A small image super-resolution model, trained from scratch.
Model: 32-pixel images, arch unet, norm groupnorm.
Rows from block 3 of a small image super-resolution model, named by matrix and row number. Rows with one number belong to one channel. Each number is 128 + 32 x the weight over its row's rms, rounded and kept within 0 to 255. All counts start at 0. After the name is the row's rms in percent of the matrix's.
After each channel's rows are labels from the 100 images, of 14976, where the channel reaches its highest value: "peak at" is the part of the image that holds the peak. Only what is clearly more common there than usual is listed. The data: regions of photos with short descriptions (Visual Genome). In brackets: how many of the 100.
# convs0: first 3x3 conv (model.mid.1.convs.0.weight, 128x128x3x3, each kernel summed), inputs 64-127
# convs1: second 3x3 conv (model.mid.1.convs.1.weight, 128x128x3x3, transposed, each kernel summed), outputs 64-127

convs0.2 099 [200 125 183 119 121 191 101 119 142 140 146 155 101 137 151 150 113 181 173 141 148 151 153 119 122  91  95 148 137 117 144  97 125 144  75  71  81  94  92  90  62 127 168 101 179 153 146 158 178 141 169 136 143 150 119 114  86  86 131 143 101  60 102 123]
convs1.2 106 [101 126  80 167 156 141  69  97 118 140  92 154 116 182 130 113 150 147 152 148  67  86 176 134 125 128 102 142 133 159  94 103 122 144 142 136 153  87 175 130 178 199 144 144 131  56 118 158 119 118 155 155 119 143 195 186 147 114 126  70 112 105 153 194]
peak at: bottom right (81)

convs0.65 098 [137 107 147 105 183 147 137 147 140 119 174 142 122  63 101  94 110  47 136 133 173 187 153  94 138 163 106  80 130  80 124  87 137 128 150 183 199 129 116  71 159 107 142 144  83  45 170 153 165 101 140  98 162 122 198  99 128 129 168 133 147  72  61 127]
convs1.65 106 [ 88  88  91 152 101 118 148 137 137 141 106 138 124 127 148 115  86 161 153 105 159 115  69  90 116 103 120  99  68 136 199 118 131 181  93 102 161 100  75  85 132 133  82 169 109 119  84 168 139  77 134 139 167 121 106 107 146 136  57 186 104 135 170 126]
peak at: top left (82)

convs0.56 104 [ 95 110 131  80  89  85  93 156 139  80 153 138  98 148 146 189 132 134 145 105 106 128 153 149 165 125 129 123 150 155 152  78 146  97 109 101 111 115  89 144 137 176 145 115 176  93 124 105 104 166  73 112  65 169  77 102  91 139  78 103 135  81  90 165]
convs1.56 100 [105  70 151 143  84 128 164 159 125 103  90  84 140 127 142 129 133 122 187 165 163 163  85 134 102 109 187  89 134 107  53 130 144 173 197 159 128 185  79 155 205  69 102 128 158 182 145  82 133 145 173 137  75 118 149 149 116  91  89 102 115 148 170  97]
peak at: bottom left (47); middle left (30)

convs0.120 101 [ 61 132 149 154 119 152 135 148 126 109 144 118  89 141 139 162  70 171 119 111 181 145 128  67 139 101 128 122 149 149 123 120  83 102 169 154 111 137 202  72 160 122 153  73  78 150 132 119 138 155 154 101  49 120 128 103 128 101 132 120  70 118 147 140]
convs1.120 105 [120  87 128 184 101 180 154 147 107 153  88 155 118 176 107 138 114 125 171 119 123 119 153 130 158 160 100 165 121 129 108 145 200 104 111 116 139 162 166 132 131 137 132 139 162 167 155 166 137 103 125  94 110 149 118 128 121 123  92  80 126 136 126 132]
peak at: bottom left (51)

convs0.39 098 [180 111 141 145 106 157 137 170  51 123 140 131  79 137 139 153 143  83 140 192 103 127 120 137 197 148  97 131 156  85 141 123 175 123 129 190  82  80 136 106 106 133 182 145  87 158 164 133  81 200 131 129 128  55 151 197 102  88 122  97 134 135 129 117]
convs1.39 116 [104 133 125 142 123 101  92 184  85 162 162 188  93  82 143  78  96 144 128 135 139  75 107  87 183 120 130 126 148 112 157 164 141 117 191 143 142 111 115  24 152 125  97 163  84 142 181 175 138 101 110  79 121  87 125 155  75 147 126 112 181 160  85 129]
peak at: bottom right (48); middle right (30)

convs0.16 092 [ 98 148 179 143 128 174  63 193 139 169 156  70 144 165 194 166 168  80 143 134  84 139 140 119 108 165 135  94  98 174 130 157 165  91 180 153 172 126 167 148 156 134 107 121  87 149  94  48 155 128 115 145 134 139 132 131 124 177 150 142 161 131 101 135]
convs1.16 103 [ 77 133 111  92 114 166 165 140 127 166 110  87 197  96 139  67 153 108 154 116 189 110 197  85 155 104 140  92 142 152  96 124 154 171 101 128 196 124  99 159 143  76 114  98 116 144  96 133 140 137 151 208 158 145  30 144 169 143 120 154 129 118 152 160]
peak at: middle right (30)

convs0.66 102 [147  90 106  99 143  93 143  86 121 153  43 143 157 144 157 162  53 160 116 170 145  88  93 126 175 135 146  91 106 141  92  66 102  98  81 140 133 139 120 172 139 110  79 150  48 118 146  62 157 157 115 137 122 171 136 108  71 149 123 113 121 163 104  65]
convs1.66 106 [ 64  43 142 180 156 182  98 137 144 116 140 125 100 112  86 142  88 115  87 121 155 154 106  67  73 112 169 166  92 125  78 135 128 164 120 140 168 105 162 141  71 151 121 170  81 133 182 125  52 112 155  56 153 116 143 169 181 164 107 124 136 115 119 148]
peak at: top left (39); top right (35)

convs0.111 097 [133 149 121 134 134 128 120  90  94 133 138 125  59  88  94  79 165 114 155 120 112 117 139  86 148 116  91 144 155  87 126  48 133 123 185 159  86 157 128 115  42 200  50 169  94 106 122 151 203 168  70 189 145 138  91 110 100 155 109 126  79 178 120 152]
convs1.111 095 [131 116 199 165  45  90 116 136 106 120 133 123 130 151 123 106 159 161 106 171 126 129 142 166  48  94 160 134 186 168  86 144 154 181  94 134  63 152 139 127 138 154 129 134 145 146 174 152 147 148 151 103 158  69 181 151 209 159 108 131 124 131 100  86]
peak at: top left (44)

convs0.97 090 [181 144 159 113  74 113 129  96 105 110 169 178 142 153  97 165 124 119 127 124 129  87 176 131 156 140 128 135 128  86 134 143 100 131  88 107 103  63 176 139  79  99  79 149 106 135  91 122 116 107  79 132 130  83  97 192 144 134 151 101 119 106 112 117]
convs1.97 111 [174 154 168 158  94 116  98 137 139 149 149 176  94 163 109 125 137 117 140 122 119 104 104 174 123 164  71 162 138 108 160 106 126 132 187 123 152 120  55 152 111 172 139 136 189 107 130 151  63 135 104 159 111 130 175 163 109 141 142 119 118 144 130  87]
peak at: top right (60)

convs0.36 100 [127 151 119  91 113 176  90  75 129 122 148 116 107 129 147 134 177 134 116 126  79 147 154 100  91 151  70 237  98 141 137 148 109 127 165  86 183  85 122 140  82 106 117 137 127 153 113 138 109 171 150  95 129  82  90 153  81 178 154 133 101 177 109  60]
convs1.36 095 [131 183 120 123  99 107 170 146 138 170  78  88  79 122 143 113 131 125 126 113 104 128 209 164 103 114  84  89 143 108 122 105 120 103 170 100 200 165 140 108 165 100 127 170 134 115 189 203 205 111 111 159 139 172 132  99 123 139  85 158 129  96 163 137]
peak at: top left (98)

convs0.10 096 [107 125 121 136 122  92  94  13 187 114  86 112 164 109 138  46 106 104  97 152 115  93 116 119 113 133 103 120 128 114 114  76 112  96 163 104  85 121 155 114 107 110 111 135 138 192 157 169 149 115 160 152 172  80  78 134 163 137 166 175  85 187 138 155]
convs1.10 098 [ 95  82 165 123  95 138 103  60  61 144 125 172 118 136 162 145 152 119 147 118 165 178  97 142 120  72 103 143  51 101 116  81 115 146 120 169 165 149  87 127 125  58 136 151 128 137 124  78  87  66 157 149 179 198 191 118 155 102 148  96 135  83 128 134]
peak at: bottom centre (26)

convs0.119 109 [ 89 121 172 130 148 137 117 152  71 147 140 110 249 137 143  98  93  95 133 119 199 143 180 124 119 123 133 160 100 143 164 126 141 151 130  67  92 136 134  81 127 110 138 117 150  77 112 147 183 119 157  97  74  95 109 126 172 139 113 142 109 133  96 130]
convs1.119 111 [171 116  80 113  83 140 134 167 115 133 121 142 113 124 176 109 140 119 101 157 119 179 143 138 100 122  92 160 143 159 118 159  76  78  73 124 122 140 161 169 156  93 141 150 141  75 136  58 152 133 100 154 160 126 142 141 116 149 144  98 130 125 126 133]
peak at: bottom centre (27)

convs0.0 085 [113  97 104 106 122 120 118 141 115  93 124 118 124 105 156 112 149 118 149  85 192 151 141 172 194 144 158 217 114 119 123  96  83  99 112 162 147  85 120 149  85 118 141 115 120 149 195  96 143 128 118 151 128 134 141 136 111 155 113  75  61  62 161 117]
convs1.0 102 [177 154 121 139 105 167 155 151 126 139 142 151 146  58  88 133  67 108 141 171 107 135 121  93 128 116  79 117 120 151 184 139  81 140 164 142  96  85 127 120 121 156  41 119 103  93  96 108 134 126 114  95 130  95 161  97 132 104 110 137  64 144  85 154]
peak at: bottom left (47)

convs0.18 105 [166 156 139 134 152 153 147 124 140 108 132 114 142 153 120 112 175 137 161 116  72 158 131 154 135 179 120 111 121  73 185 115 113  90 113 127  85 147 125 135  45  91 139 158  73 125 103  54 128 123  96  90 152 169 146 120  86 129  69  57 123 131 123 164]
convs1.18 102 [ 67 149 110 103  72 136  95 108 138  54 174 112 172 146 135  85 133  66 112  91 161 104 107 119 117  89 154 114 141  63  35 139 165 160  93 108 125  65 127 129  68 120 163 116 179 145 151 194 107 128 162 117 108 112 132 104 146 131 108 143 171 134 121 140]
peak at: top left (41)

convs0.106 094 [192 122 113 140  98 148 120 123 115 123 115 110 147 148 163 135 161 128 130 146 101  43 122 118 125  88 211 119 155  72 109  64  62 113 147 147 128 155 161 183 138 106  86 158 145 127 203 126 113  78 148 170  81 116 115 128  81 149 170 100 106 183 159 122]
convs1.106 099 [117 143 114 154 136  98  95  80  86 104 106 108 151 129  91  76 153 146 160 109 145 131 189  93 153 124 151 163 130 115 155 121 131  56 103 111 151 107 163 174 133  84 135 144  94 144  61 142 104 142 126 137  81 145 151  86 171 203 102 104  70 125 122 147]
peak at: top left (32)

convs0.4 106 [112 118 118  96 116 116 136 175 137 122 153 143 185 109 143 122 135  77  85 119 132  92 101 194 144 209 129 153 125  99  95 185 174  68 134  76 193 181 142 158  65  90 141 134 124 131 114 145 180 104 167 127  87 122  85 179 180  93 136 145 159 147 160 124]
convs1.4 096 [ 93  71 134 150 104  61 136 135 139 164  73 123 154 130  85  93 101 133  86 172  98  99 131 143 136 109 133 195 138 174 131  98 176 126 100 179  64  93 120 143 143 128 126 130 111 113 125 123  82 114  98 157 157  99  89 139 105 132 105 109 176 112 162 129]
peak at: middle right (26)

convs0.122 099 [152  99 185 201 139 105 108 162 170 111 161  84 148 176 125  99  65  83 124 156 187 147 111 141 127 144 163  55 105 101  67 149 133 144 176  89 156 151 113  58 121 122  81 165 145 139 156 170 144 172  83 169 130 184 155 216 152 112 128 165 152 121 143 138]
convs1.122 101 [142 146 155 177 141 134 133 116 107 148 110 108  79 106  84 134 177 177 172 157 132 167 127 116 128  71 161 118  91 111 202 109 124 109 170 104 116 132 124 135  81 114 177  71 128 128  94 165 176  82 127 106 167 154 101 113 182 143 150 155 149 186 106 148]
peak at: top left (51)

convs0.41 101 [ 99 150  86  82 132 137  93 161 120 179 106 119  97 131  99 171 129 174 176  79 133  83 136 136  88 126  86 116 125 149 232 122 119 178 113 125 198 135 142 131  98 138  68  96  67 119 122 130 116 109 137  47 157 142 114 136 134 141 133 149 149 113  88 140]
convs1.41 085 [115 137 154 151 110 136  98 111 126 163 147 166 140 119 172 115 160  84  97 133  99 146 192 189 152 174  62 122 191 112 187 144 104 131  88 136 139 168 148 174 123  96 130 138 140 133 119  84 174  80 121 132 104  98 139 122 102 104 135  96  72  94 130  93]
peak at: top left (85)

convs0.3 101 [ 45 110 130 130  98 129 109 130  68  96 112 137 148 136  58 214 123 137 153 136 132 130 114 127 196 197 158 145 134 128  86 116 176  72  85  93 112  51 103 124 125 147  75 160 140 112 157 148  92 132 131 103 168 157  93 147 148  61 127 159 122 162 123  69]
convs1.3 099 [142 174 145 121 133 147 129  63  60 181 140 185 150 159 103 147 103 106 110 136 166 147 154 116 102 136  77 173 145 166 143 147 135 129 144 135 125 109 122 158  39 158 162 122 156 130 132  77 171 138 145 156 141 192 137 121 147 113  85 113 163  91 104 101]
peak at: bottom right (71)

convs0.11 108 [145  81 128  95  96 116 108 111 110  97 143 141 137 157 125 145 168 170 106 144 104 132 120 141 136 101 112 157 138 182  96 145 113 178 122 185  67  98 133 110 109 140 137 134 168 136  68  75  44 193 166 160  70 102 156 104  69  79 130 109 150  98 132 106]
convs1.11 100 [143 128 141 112  91 152  72 108 129  46 120 128 148 168  95 137 158  84 165 150 116 150 106 142 182  77 174 111 146 131 108 106 137 141 119 104 126  89 172 143 145 144  78 144 113 168 150 145  75 130 122 177 132 108 144  92 103 121  95  97  96 124 159 181]
peak at: bottom right (33)

convs0.8 098 [101 137 198  98 132 183 131  87 124 127 162 130 103 151 151 147 107  45 176 102 102  94 201 112 119 130 113 157 105 131 114 118 140 173 120 136 142  97 150 143 171 195 100 133 169 104 127 103 132 134 111 140 140 128 166 122 144 123 110  72  98 115 165  93]
convs1.8 100 [ 73  85  96 164 105 171 123 118 125  77  70 172 119 125 124 116 133 125 122 152 143 103 163 140  95  72 144  67 121 110 115 164 142 146 117 147 169 130 118  85 104 176  95 107 121 146  47 104 165 187 208  81 144 106  57 142 132 139  91  80  99 152 143 105]
peak at: bottom right (46)

convs0.77 101 [140 108 214 151 135 113 114 105  74 127  98 130 142 146 141 141 155 107 173  98 172  92 127 139 177 150 109 110  93 171 193 172 117 120 129  91 148 116 152 184 108 100 104 169 112 125 162 169 151  87 125 135 183 157 181 155  89 121 106 130 134 179 219 100]
convs1.77 094 [ 90 139 148 178 108 142 186  57  81 136 138 125 126 149 127  88 162  86  76 201 134 108  50  89 115 175 105  98 156  79  89 134  56  92  90 101 151 104 112 167 162 140 191 128 143 105 123 113 108 114 164 125 163 117 143 158  95 122 103 162 121 126 121 115]
peak at: middle right (36); bottom right (33)

convs0.62 087 [ 97 100 158 150  88 103  99  50 125 163 117 102 120 145 148  47 198 121 115  98 168 140  99 152 125  71 120 138  92 136  79 123 179 143  84 145 108 177 118  65 141  72 143 141 164 119 119 151 120  97  82 134 138 108 116 106 177 182 152 106 129 130 141 110]
convs1.62 098 [134 116 119 127 109 160 115  83  81 106 127 103  69 147 102 157 152 140 141  70 165  93 142 158 158 111 195  97  89 163  68  98 109 188  88 112 132  92 120 133 101 122 158 122 125 102 140 114 116 110  95  77 124  85 131 164 194 122 124 161  51 127 134 141]
peak at: top right (32)

convs0.118 111 [163 114 116 162 126  86 122 129 173 107 171 118 118 160 108 132  58 115 162 114  69 111  96 172 149 150 122 147 117 139 142  94 160 118 128  80 116 198 113 226 122  63 137 116 103 136 153 173 117 134 140  66 109 137 178 113  73 121 102 136 136 189 145 148]
convs1.118 090 [161 115 112 149 141 106 133 109  82 102 137 149 110 148 172 133 137  86 121  75 157 156 128  49 127 107 109 112  77 187 131  98  97 152 192  78  86 106  95 141 154  98 120 141 106 129 102 128 104 173 158 125 177 138 148 113 156 152  93 115  71 119 140  87]
peak at: bottom left (32)

convs0.35 105 [ 97 120 130 118 143 145 168 116 201 127  70 108 156 130 195 137 168 133 154 148 120 155 104 199 128 140  82  90 131 142 126 121 125  79  94  87 121 126 126 127 109 145 142  81 152 111  93 117  90 190 138 123  90 101 179 132 135  79 154 153  62 103 140 143]
convs1.35 105 [102 130  44 184 191 176 115 140 131  94 121 149 111 129 157 126 129  94  94 156  90 130 134 111 132 102 135 119 195 120 166  74 112 106  51 131 166 165  72 100 143  78  98 119 115 107 109 128 179 182 149 136  78 133  84 147 120 179 108 177 101 117 142 120]
peak at: top right (43); top centre (36)

convs0.47 109 [130 112 101  98 129 143 183 163 139 120 146  89 123 169 135 148 109 128 128 169 150 133 197 149 110 160 130 207 137 119 124  74  69 134 149 120  99 116 133 155 115  81 149 172  89 140 133 135 155 107 110 161 160 142 160 139 116  95 116 140  99 211 142 134]
convs1.47 101 [125 148 124 126 137 102  92 165 155 131 142 137 182 169 135  94 125 133 162 104 133 110 128 103 129 116 171 124  77 115 116 142  77  94 133 128 112 180 136  71  95  93 201 122  59 130  98  66  94 100 114 189 115 163 153 156 128 106  98 161 174 112 160 107]
peak at: top left (57); top right (37)

convs0.121 100 [140 157 151  96 173 138 154 168 161 126  72 109 124 117 150 118 120 154 168  84 102 109 190  90 109 105 101  79 153  68 102 108 116 125  76 120 213 136 108 123 136 143 203 124 101  97 147 133 108 141 120 157 132 138 119 135 173 138 184 123 183 100 200 139]
convs1.121 089 [125 134 109 161 124 190 125 142 149 111 111 165 170 163  85 163 170 167  82 119 114 126  48 126 141  95  80 160 159 140 158  85 126 121 148 128 136 113  68 195 106 127 177 162 129  73 128 122  46 118 131 156 119 133 130 152 152 117 134 134  84 126 108 158]
peak at: middle left (36)

convs0.54 095 [107 113 174 117 141 147 148 118 136 163 142 154 114 154 137 109 141  64 129  94  86 142 192 121  87  33 105 149  68 149  56 135 125 123 138 135 177  82 124 128 134 102  90 136 124 121 123 149 127 199 202 124  99 124 172 149 128 130 124 130 177 141 120 130]
convs1.54 108 [ 94  99 109 102 150 108  60 156 138  84 112 122 173 103 193  92 143 166 151 137 177 136 134  87 129 110 106 108 152 135 139 140 172 157 132 123 124 145 108 189 135 136  73 162 108 137  88 163  80 140 128 158 179 217  94  98 146 151 177  66 117 141 130 135]
peak at: top left (44); top centre (25)

convs0.49 103 [129 135 150  91 144  50 171  96 160  83 184 104  84 111 180 110 121  99 191 138 163 133 144 102 131 105 125 125 122  71 123 153 138 118  81 127 107 136  80 150  77  58 132 167 154 147  87 171 197 114  77 178  96 172 159 123 166 112 136  82 131 119 145 124]
convs1.49 101 [156 116  91 109 130 155 127 103  63 121 127  88 154 106 148 111  90 149  95 159 150 103 106 121 147 107 122 169 104 144 118 167 143 165 121 135 177 103  64 120 142  94  32 122 175  90 178 156 153 172 181 195 155 140 158 124 153  97 170 156 136 121  97 127]
peak at: top left (32); middle left (28)

convs0.110 102 [143 154 165 169 151  95 113 101 140  92 166 113 112  76 164 164 175 114 149 149 120 137 131 138 129 113  73 105  93 128 106 141 124 145 149 142  99 147  90  62 140 168 144 126 198 107 154 106  37 132 121 173 117 140 123 133 145 115 149 112 144 103 138 138]
convs1.110 086 [164 138 133 158 138 168 116  76 107 195  69 172 138  95  93  86 113 137 140 164 142 139 145 143 148 128 165 126 151 100 128 137 101 165 139 175 187 113 141 165  96 173 150 124 120 139 135  59 141 104 103 149 129 110 120 146 163 155 172 111 113 136 142  85]
peak at: bottom left (48); bottom right (38)

convs0.93 104 [152  81 142 120 168 174 135 107 117 128  92 137 109 208  44 148 136  73 149 142 169 111 170 153 143 148 111 132 131 122 120  54 190  69 163 151 111 107 151 156 137 127 146  99 140  84 127 131 134 146 161 154  87 204 116  91 115  76 115 100 178  65 116  88]
convs1.93 102 [151 132 149 132 164 143 185 115 165  90 138 138 131 137 127 141 103 158 108 148  95 121 119 120 156  83  75 109 119 122 117 194 111 138 111  64 152 119 130 118 129 120 143 116 141 229 104  62 136  98 166 138 145 107 145 191 160 141 151 138  73 113 126  57]
peak at: top left (34); middle left (31)

convs0.81 096 [133 166  91 133 123 135 112 148 117 205 120 165  92 126 109 123 144 133 132 101 116 137 125 162 127 130  64 136 173 103  99 171 121 129 133 162 108 100 131 113  89 156 118 110 169 111  88 170 109 146 166 159  87 110  81  56  87 188 109 200  75 127  98 147]
convs1.81 099 [158 113 142 112 230 105 111 177 111 134 164 113 183  99 111 118 140 193 173 159 116 131 165 133 184 135 153 115 102 201  88 147 159 107 186 137 127 152  99  94  89 151 129 149 121 144 183 171 120  68 105 132 129 136 172 112 128 182 150  95  93 134 128 113]
peak at: bottom right (62)