From a checkpoint of a small image super-resolution model: 1.53M parameters, 32-pixel images.
Rows from block 3 of a small image super-resolution model, named by matrix and row number. Rows with one number belong to one channel. Each number is 128 + 32 x the weight over its row's rms, rounded and kept within 0 to 255. All counts start at 0. Numbers have three digits each.
After each channel's rows are labels from the 100 images, of 14976, where the channel reaches its highest value: "place" is the part of the image that holds the peak. Only what is clearly more common there than usual is listed. The data: regions of photos with short descriptions (Visual Genome). In brackets: how many of the 100, against the usual share in percent.
# convs0: first 3x3 conv (model.mid.1.convs.0.weight, 128x128x3x3, each kernel summed), inputs 64-127
# convs1: second 3x3 conv (model.mid.1.convs.1.weight, 128x128x3x3, transposed, each kernel summed), outputs 64-127

convs0.100:154091108147138162073164122142120158134140156159171149174110155095163173110161135138106140150114114137116072115145145122123134149188127081160109094157132161114165142109134104118153116061223158
convs1.100:153092091109118081135182146101060129080130171081104077146143129111125093167100064101127114119123164156177104131076132168091133129128133185106129103142109160097063124135106165087151089229128134
place: bottom left (33 vs 14.1); bottom centre (29 vs 9.4)

convs0.126:096132112158101193099141064148146122097169074083111093091153168130134141103118162130147147102124143097133093099113116107153150135145075077134111152120156153182187107134112141141107168092155138
convs1.126:134186093167130130100109142113120098124160132166135164163153189103157145069181137111150128106160138089097118099136084099105087143148088188127084131104099130094140075145156141036109174101126168
place: bottom right (38 vs 14.1); bottom left (33 vs 14.1)

convs0.104:131150131108132191173094115118106070081139111136109151080114156118151119136119075146094114072125169114125046096155086111167156166170098093109101110171142083138149127161109132123086045086128167
convs1.104:102154109137111073120153112167127139152168095134167105115168156113126103195110156119108123195103139104097093156123204131119133091149131143107137185101155057153084109118084162156075098135079156
place: bottom right (43 vs 14.1); middle right (26 vs 9.4)

convs0.61:108113121144088082149135085071137133128138169139134157078093170096155161113154163081175086153110135170134164135108109171149129124178131117122158100097159097162157067202122120169140143113105148
convs1.61:095117166155154065076133116167138155136132176140102165188088104164142065143166187165156088133041156116183163087138112079127170126148143123146132168106134112083154119140108126104142132157107106
place: bottom right (86 vs 14.1)

convs0.80:109112047135137140131122169093101178125142124133194099165112124069186125117187113156113173126107116087095092152115067100143117123204136112095123156165147155072126154131094096157152082114116139
convs1.80:169058040150176181176121144070124118119177158149158100092149087133130130022104121166127173106129185102139114103135125099031132160087142163086108095142123129162097100172168091112154141120135111
place: top centre (39 vs 9.4); top right (33 vs 14.1)

convs0.89:161110147088129158101130149115176105098137165160074175144145073190125147119167122103148139089187138100117133088136120125145153111174196167177148112149098115187165144124143162172185138144153181
convs1.89:198202155105191162184104147125108152157155168150126081118087155092139154147138094068138076166076112133173117143137111144104119093153092145133132143116087132098166060154113122108134102129118086
place: bottom left (36 vs 14.1); middle left (26 vs 9.4)

convs0.6:135132161148133055081071190182092141097117054130090110131083163108103121116122116097099155165188047130112124122134180105108090143124121148108170115093093126173154141102124150107132146157119193
convs1.6:166159138186154105136074044161103114153156061134148121124157146097172151093056143100134135118129088110134100086089128093128089154193136140192149123156188139146140121092116163152126107135133134
place: top right (32 vs 14.1)

convs0.91:168136116120164195189125167133124092124148122166058106103123135117172144141110128000106084134104126102099128065125137170153146111130119108125106121092113092109109123102088135081121091129145140
convs1.91:129168165149135094083138085106134141141130175100083109133132071105117182178139168111044198116166149128092159180113109177148128124121171149136133100115129152135094121126110174154175213056112123
place: top right (36 vs 14.1)

convs0.52:130097148109119089137136136128069141135136121158187079148097156136131142093115180145045110139139160166175111139098106105067199069152151141127122089087146143087155145139150156152127183090130106
convs1.52:159116098118156089138190142135104094160158148156119116038167147060108117130186116132148104112170117137115089179146137140117172066104200149169153146189151083120128125136120169108115126103136125
place: bottom right (60 vs 14.1)

convs0.82:126177181155131137167133114105175169094121166096176112041166134176152134208179121137105117110107137135129151099143057187127087126135188155121157126106105115140189095092111080137127180178103120
convs1.82:139141121156134140156138128134090108102160131098102149202134180106102123072078132127172122133091079140139100170141104129190155168170139094174119155095120095164138105141114186162105162129179111
place: top right (42 vs 14.1)

convs0.92:149100150120109112153131150113172152126103082070149113093087159112195141184120153149121130105143155130082061135167147149089117117064117113137100150135090105149114126096184083158162171182131085
convs1.92:140173167140186111060089121162085118140163137157109165146117173088158152158173149169177144157104168097155138143100157127168082154123188125133136135138096118117109128098105175050075159128112108
place: bottom centre (34 vs 9.4); bottom right (33 vs 14.1)

convs0.26:159084228138168115128152127124132129175173124063075144103142119134192065079169089120107196138101119164103106106063087106151135172148159143149109182082112103105081074142089132115119138166124093
convs1.26:133145104111124150122111156141089076147147150154091099171134108166112106106150093066108182076084066119174130139154127148134144091131116119095128114132128141136183142114091056103106100112054187
place: top centre (28 vs 9.4)

convs0.25:125129177128149168178106083178127132123093160106066114100123131163146133115111058164146188184200125153110086147134159155112080129077147096130150117139142079116133118163069118142133112053156111
convs1.25:156181154104200111105118128122118178140057154120108087066144099158146161156092132160166141153134143142093180180137165151097108143119121170106117213157154174163049103168101135154103176180120122
place: bottom right (33 vs 14.1); bottom centre (29 vs 9.4)

convs0.28:096049172070205192125134116193151115125169168109064162151171140097106093179155160077134138117138140136119101147169114150140072070136100117167157174089085096097142092146101143167085155118159114
convs1.28:128073061179097089094109125047091101147095095156200126131100081120157118070106162126158113115136135177113170075150187092129114128163041091165142094180091070155162161113151123157153131162112162
place: top centre (26 vs 9.4)

convs0.71:074138121173138086088115095112116159072142111132119058120112138176110090074069106134113110182072197126167144142121094086111124190136083106109129165116139119057182154118174156139084123127147142
convs1.71:121121106149145156186107127173076110119178179113101142103088161059107118187135092162154125127079060168110144134138154169149095078064112171141168137157066182083143101126106117151162106137114126
place: bottom left (41 vs 14.1); middle left (31 vs 9.4)

convs0.30:173089137118073081139101155101140086119140138168087093135144151176125141189096168100093133163145114126112171131116112113197106120071133145087148155126115160125106115073083170109209092132165081
convs1.30:120154147131162128126046120081140108121095152100132121185159103119167092135135158110098112137102139152174169132161107136222080116148095123132176101097145164169105126149157134122128118071195139
place: bottom left (44 vs 14.1)

convs0.74:155147094096137142114116131104123165125118155066174095069144152101143071205100118132111128110119159159124081110207079113139110105138085143127114078147169068185132142127174096133119099111107122
convs1.74:106140109168145118156136160143135091118122082193142159136131121153194146177133130150138138131137110105140113152131148186153126200142105158093097157123088088184171100080152121099071147127202081
place: bottom centre (43 vs 9.4); bottom right (33 vs 14.1)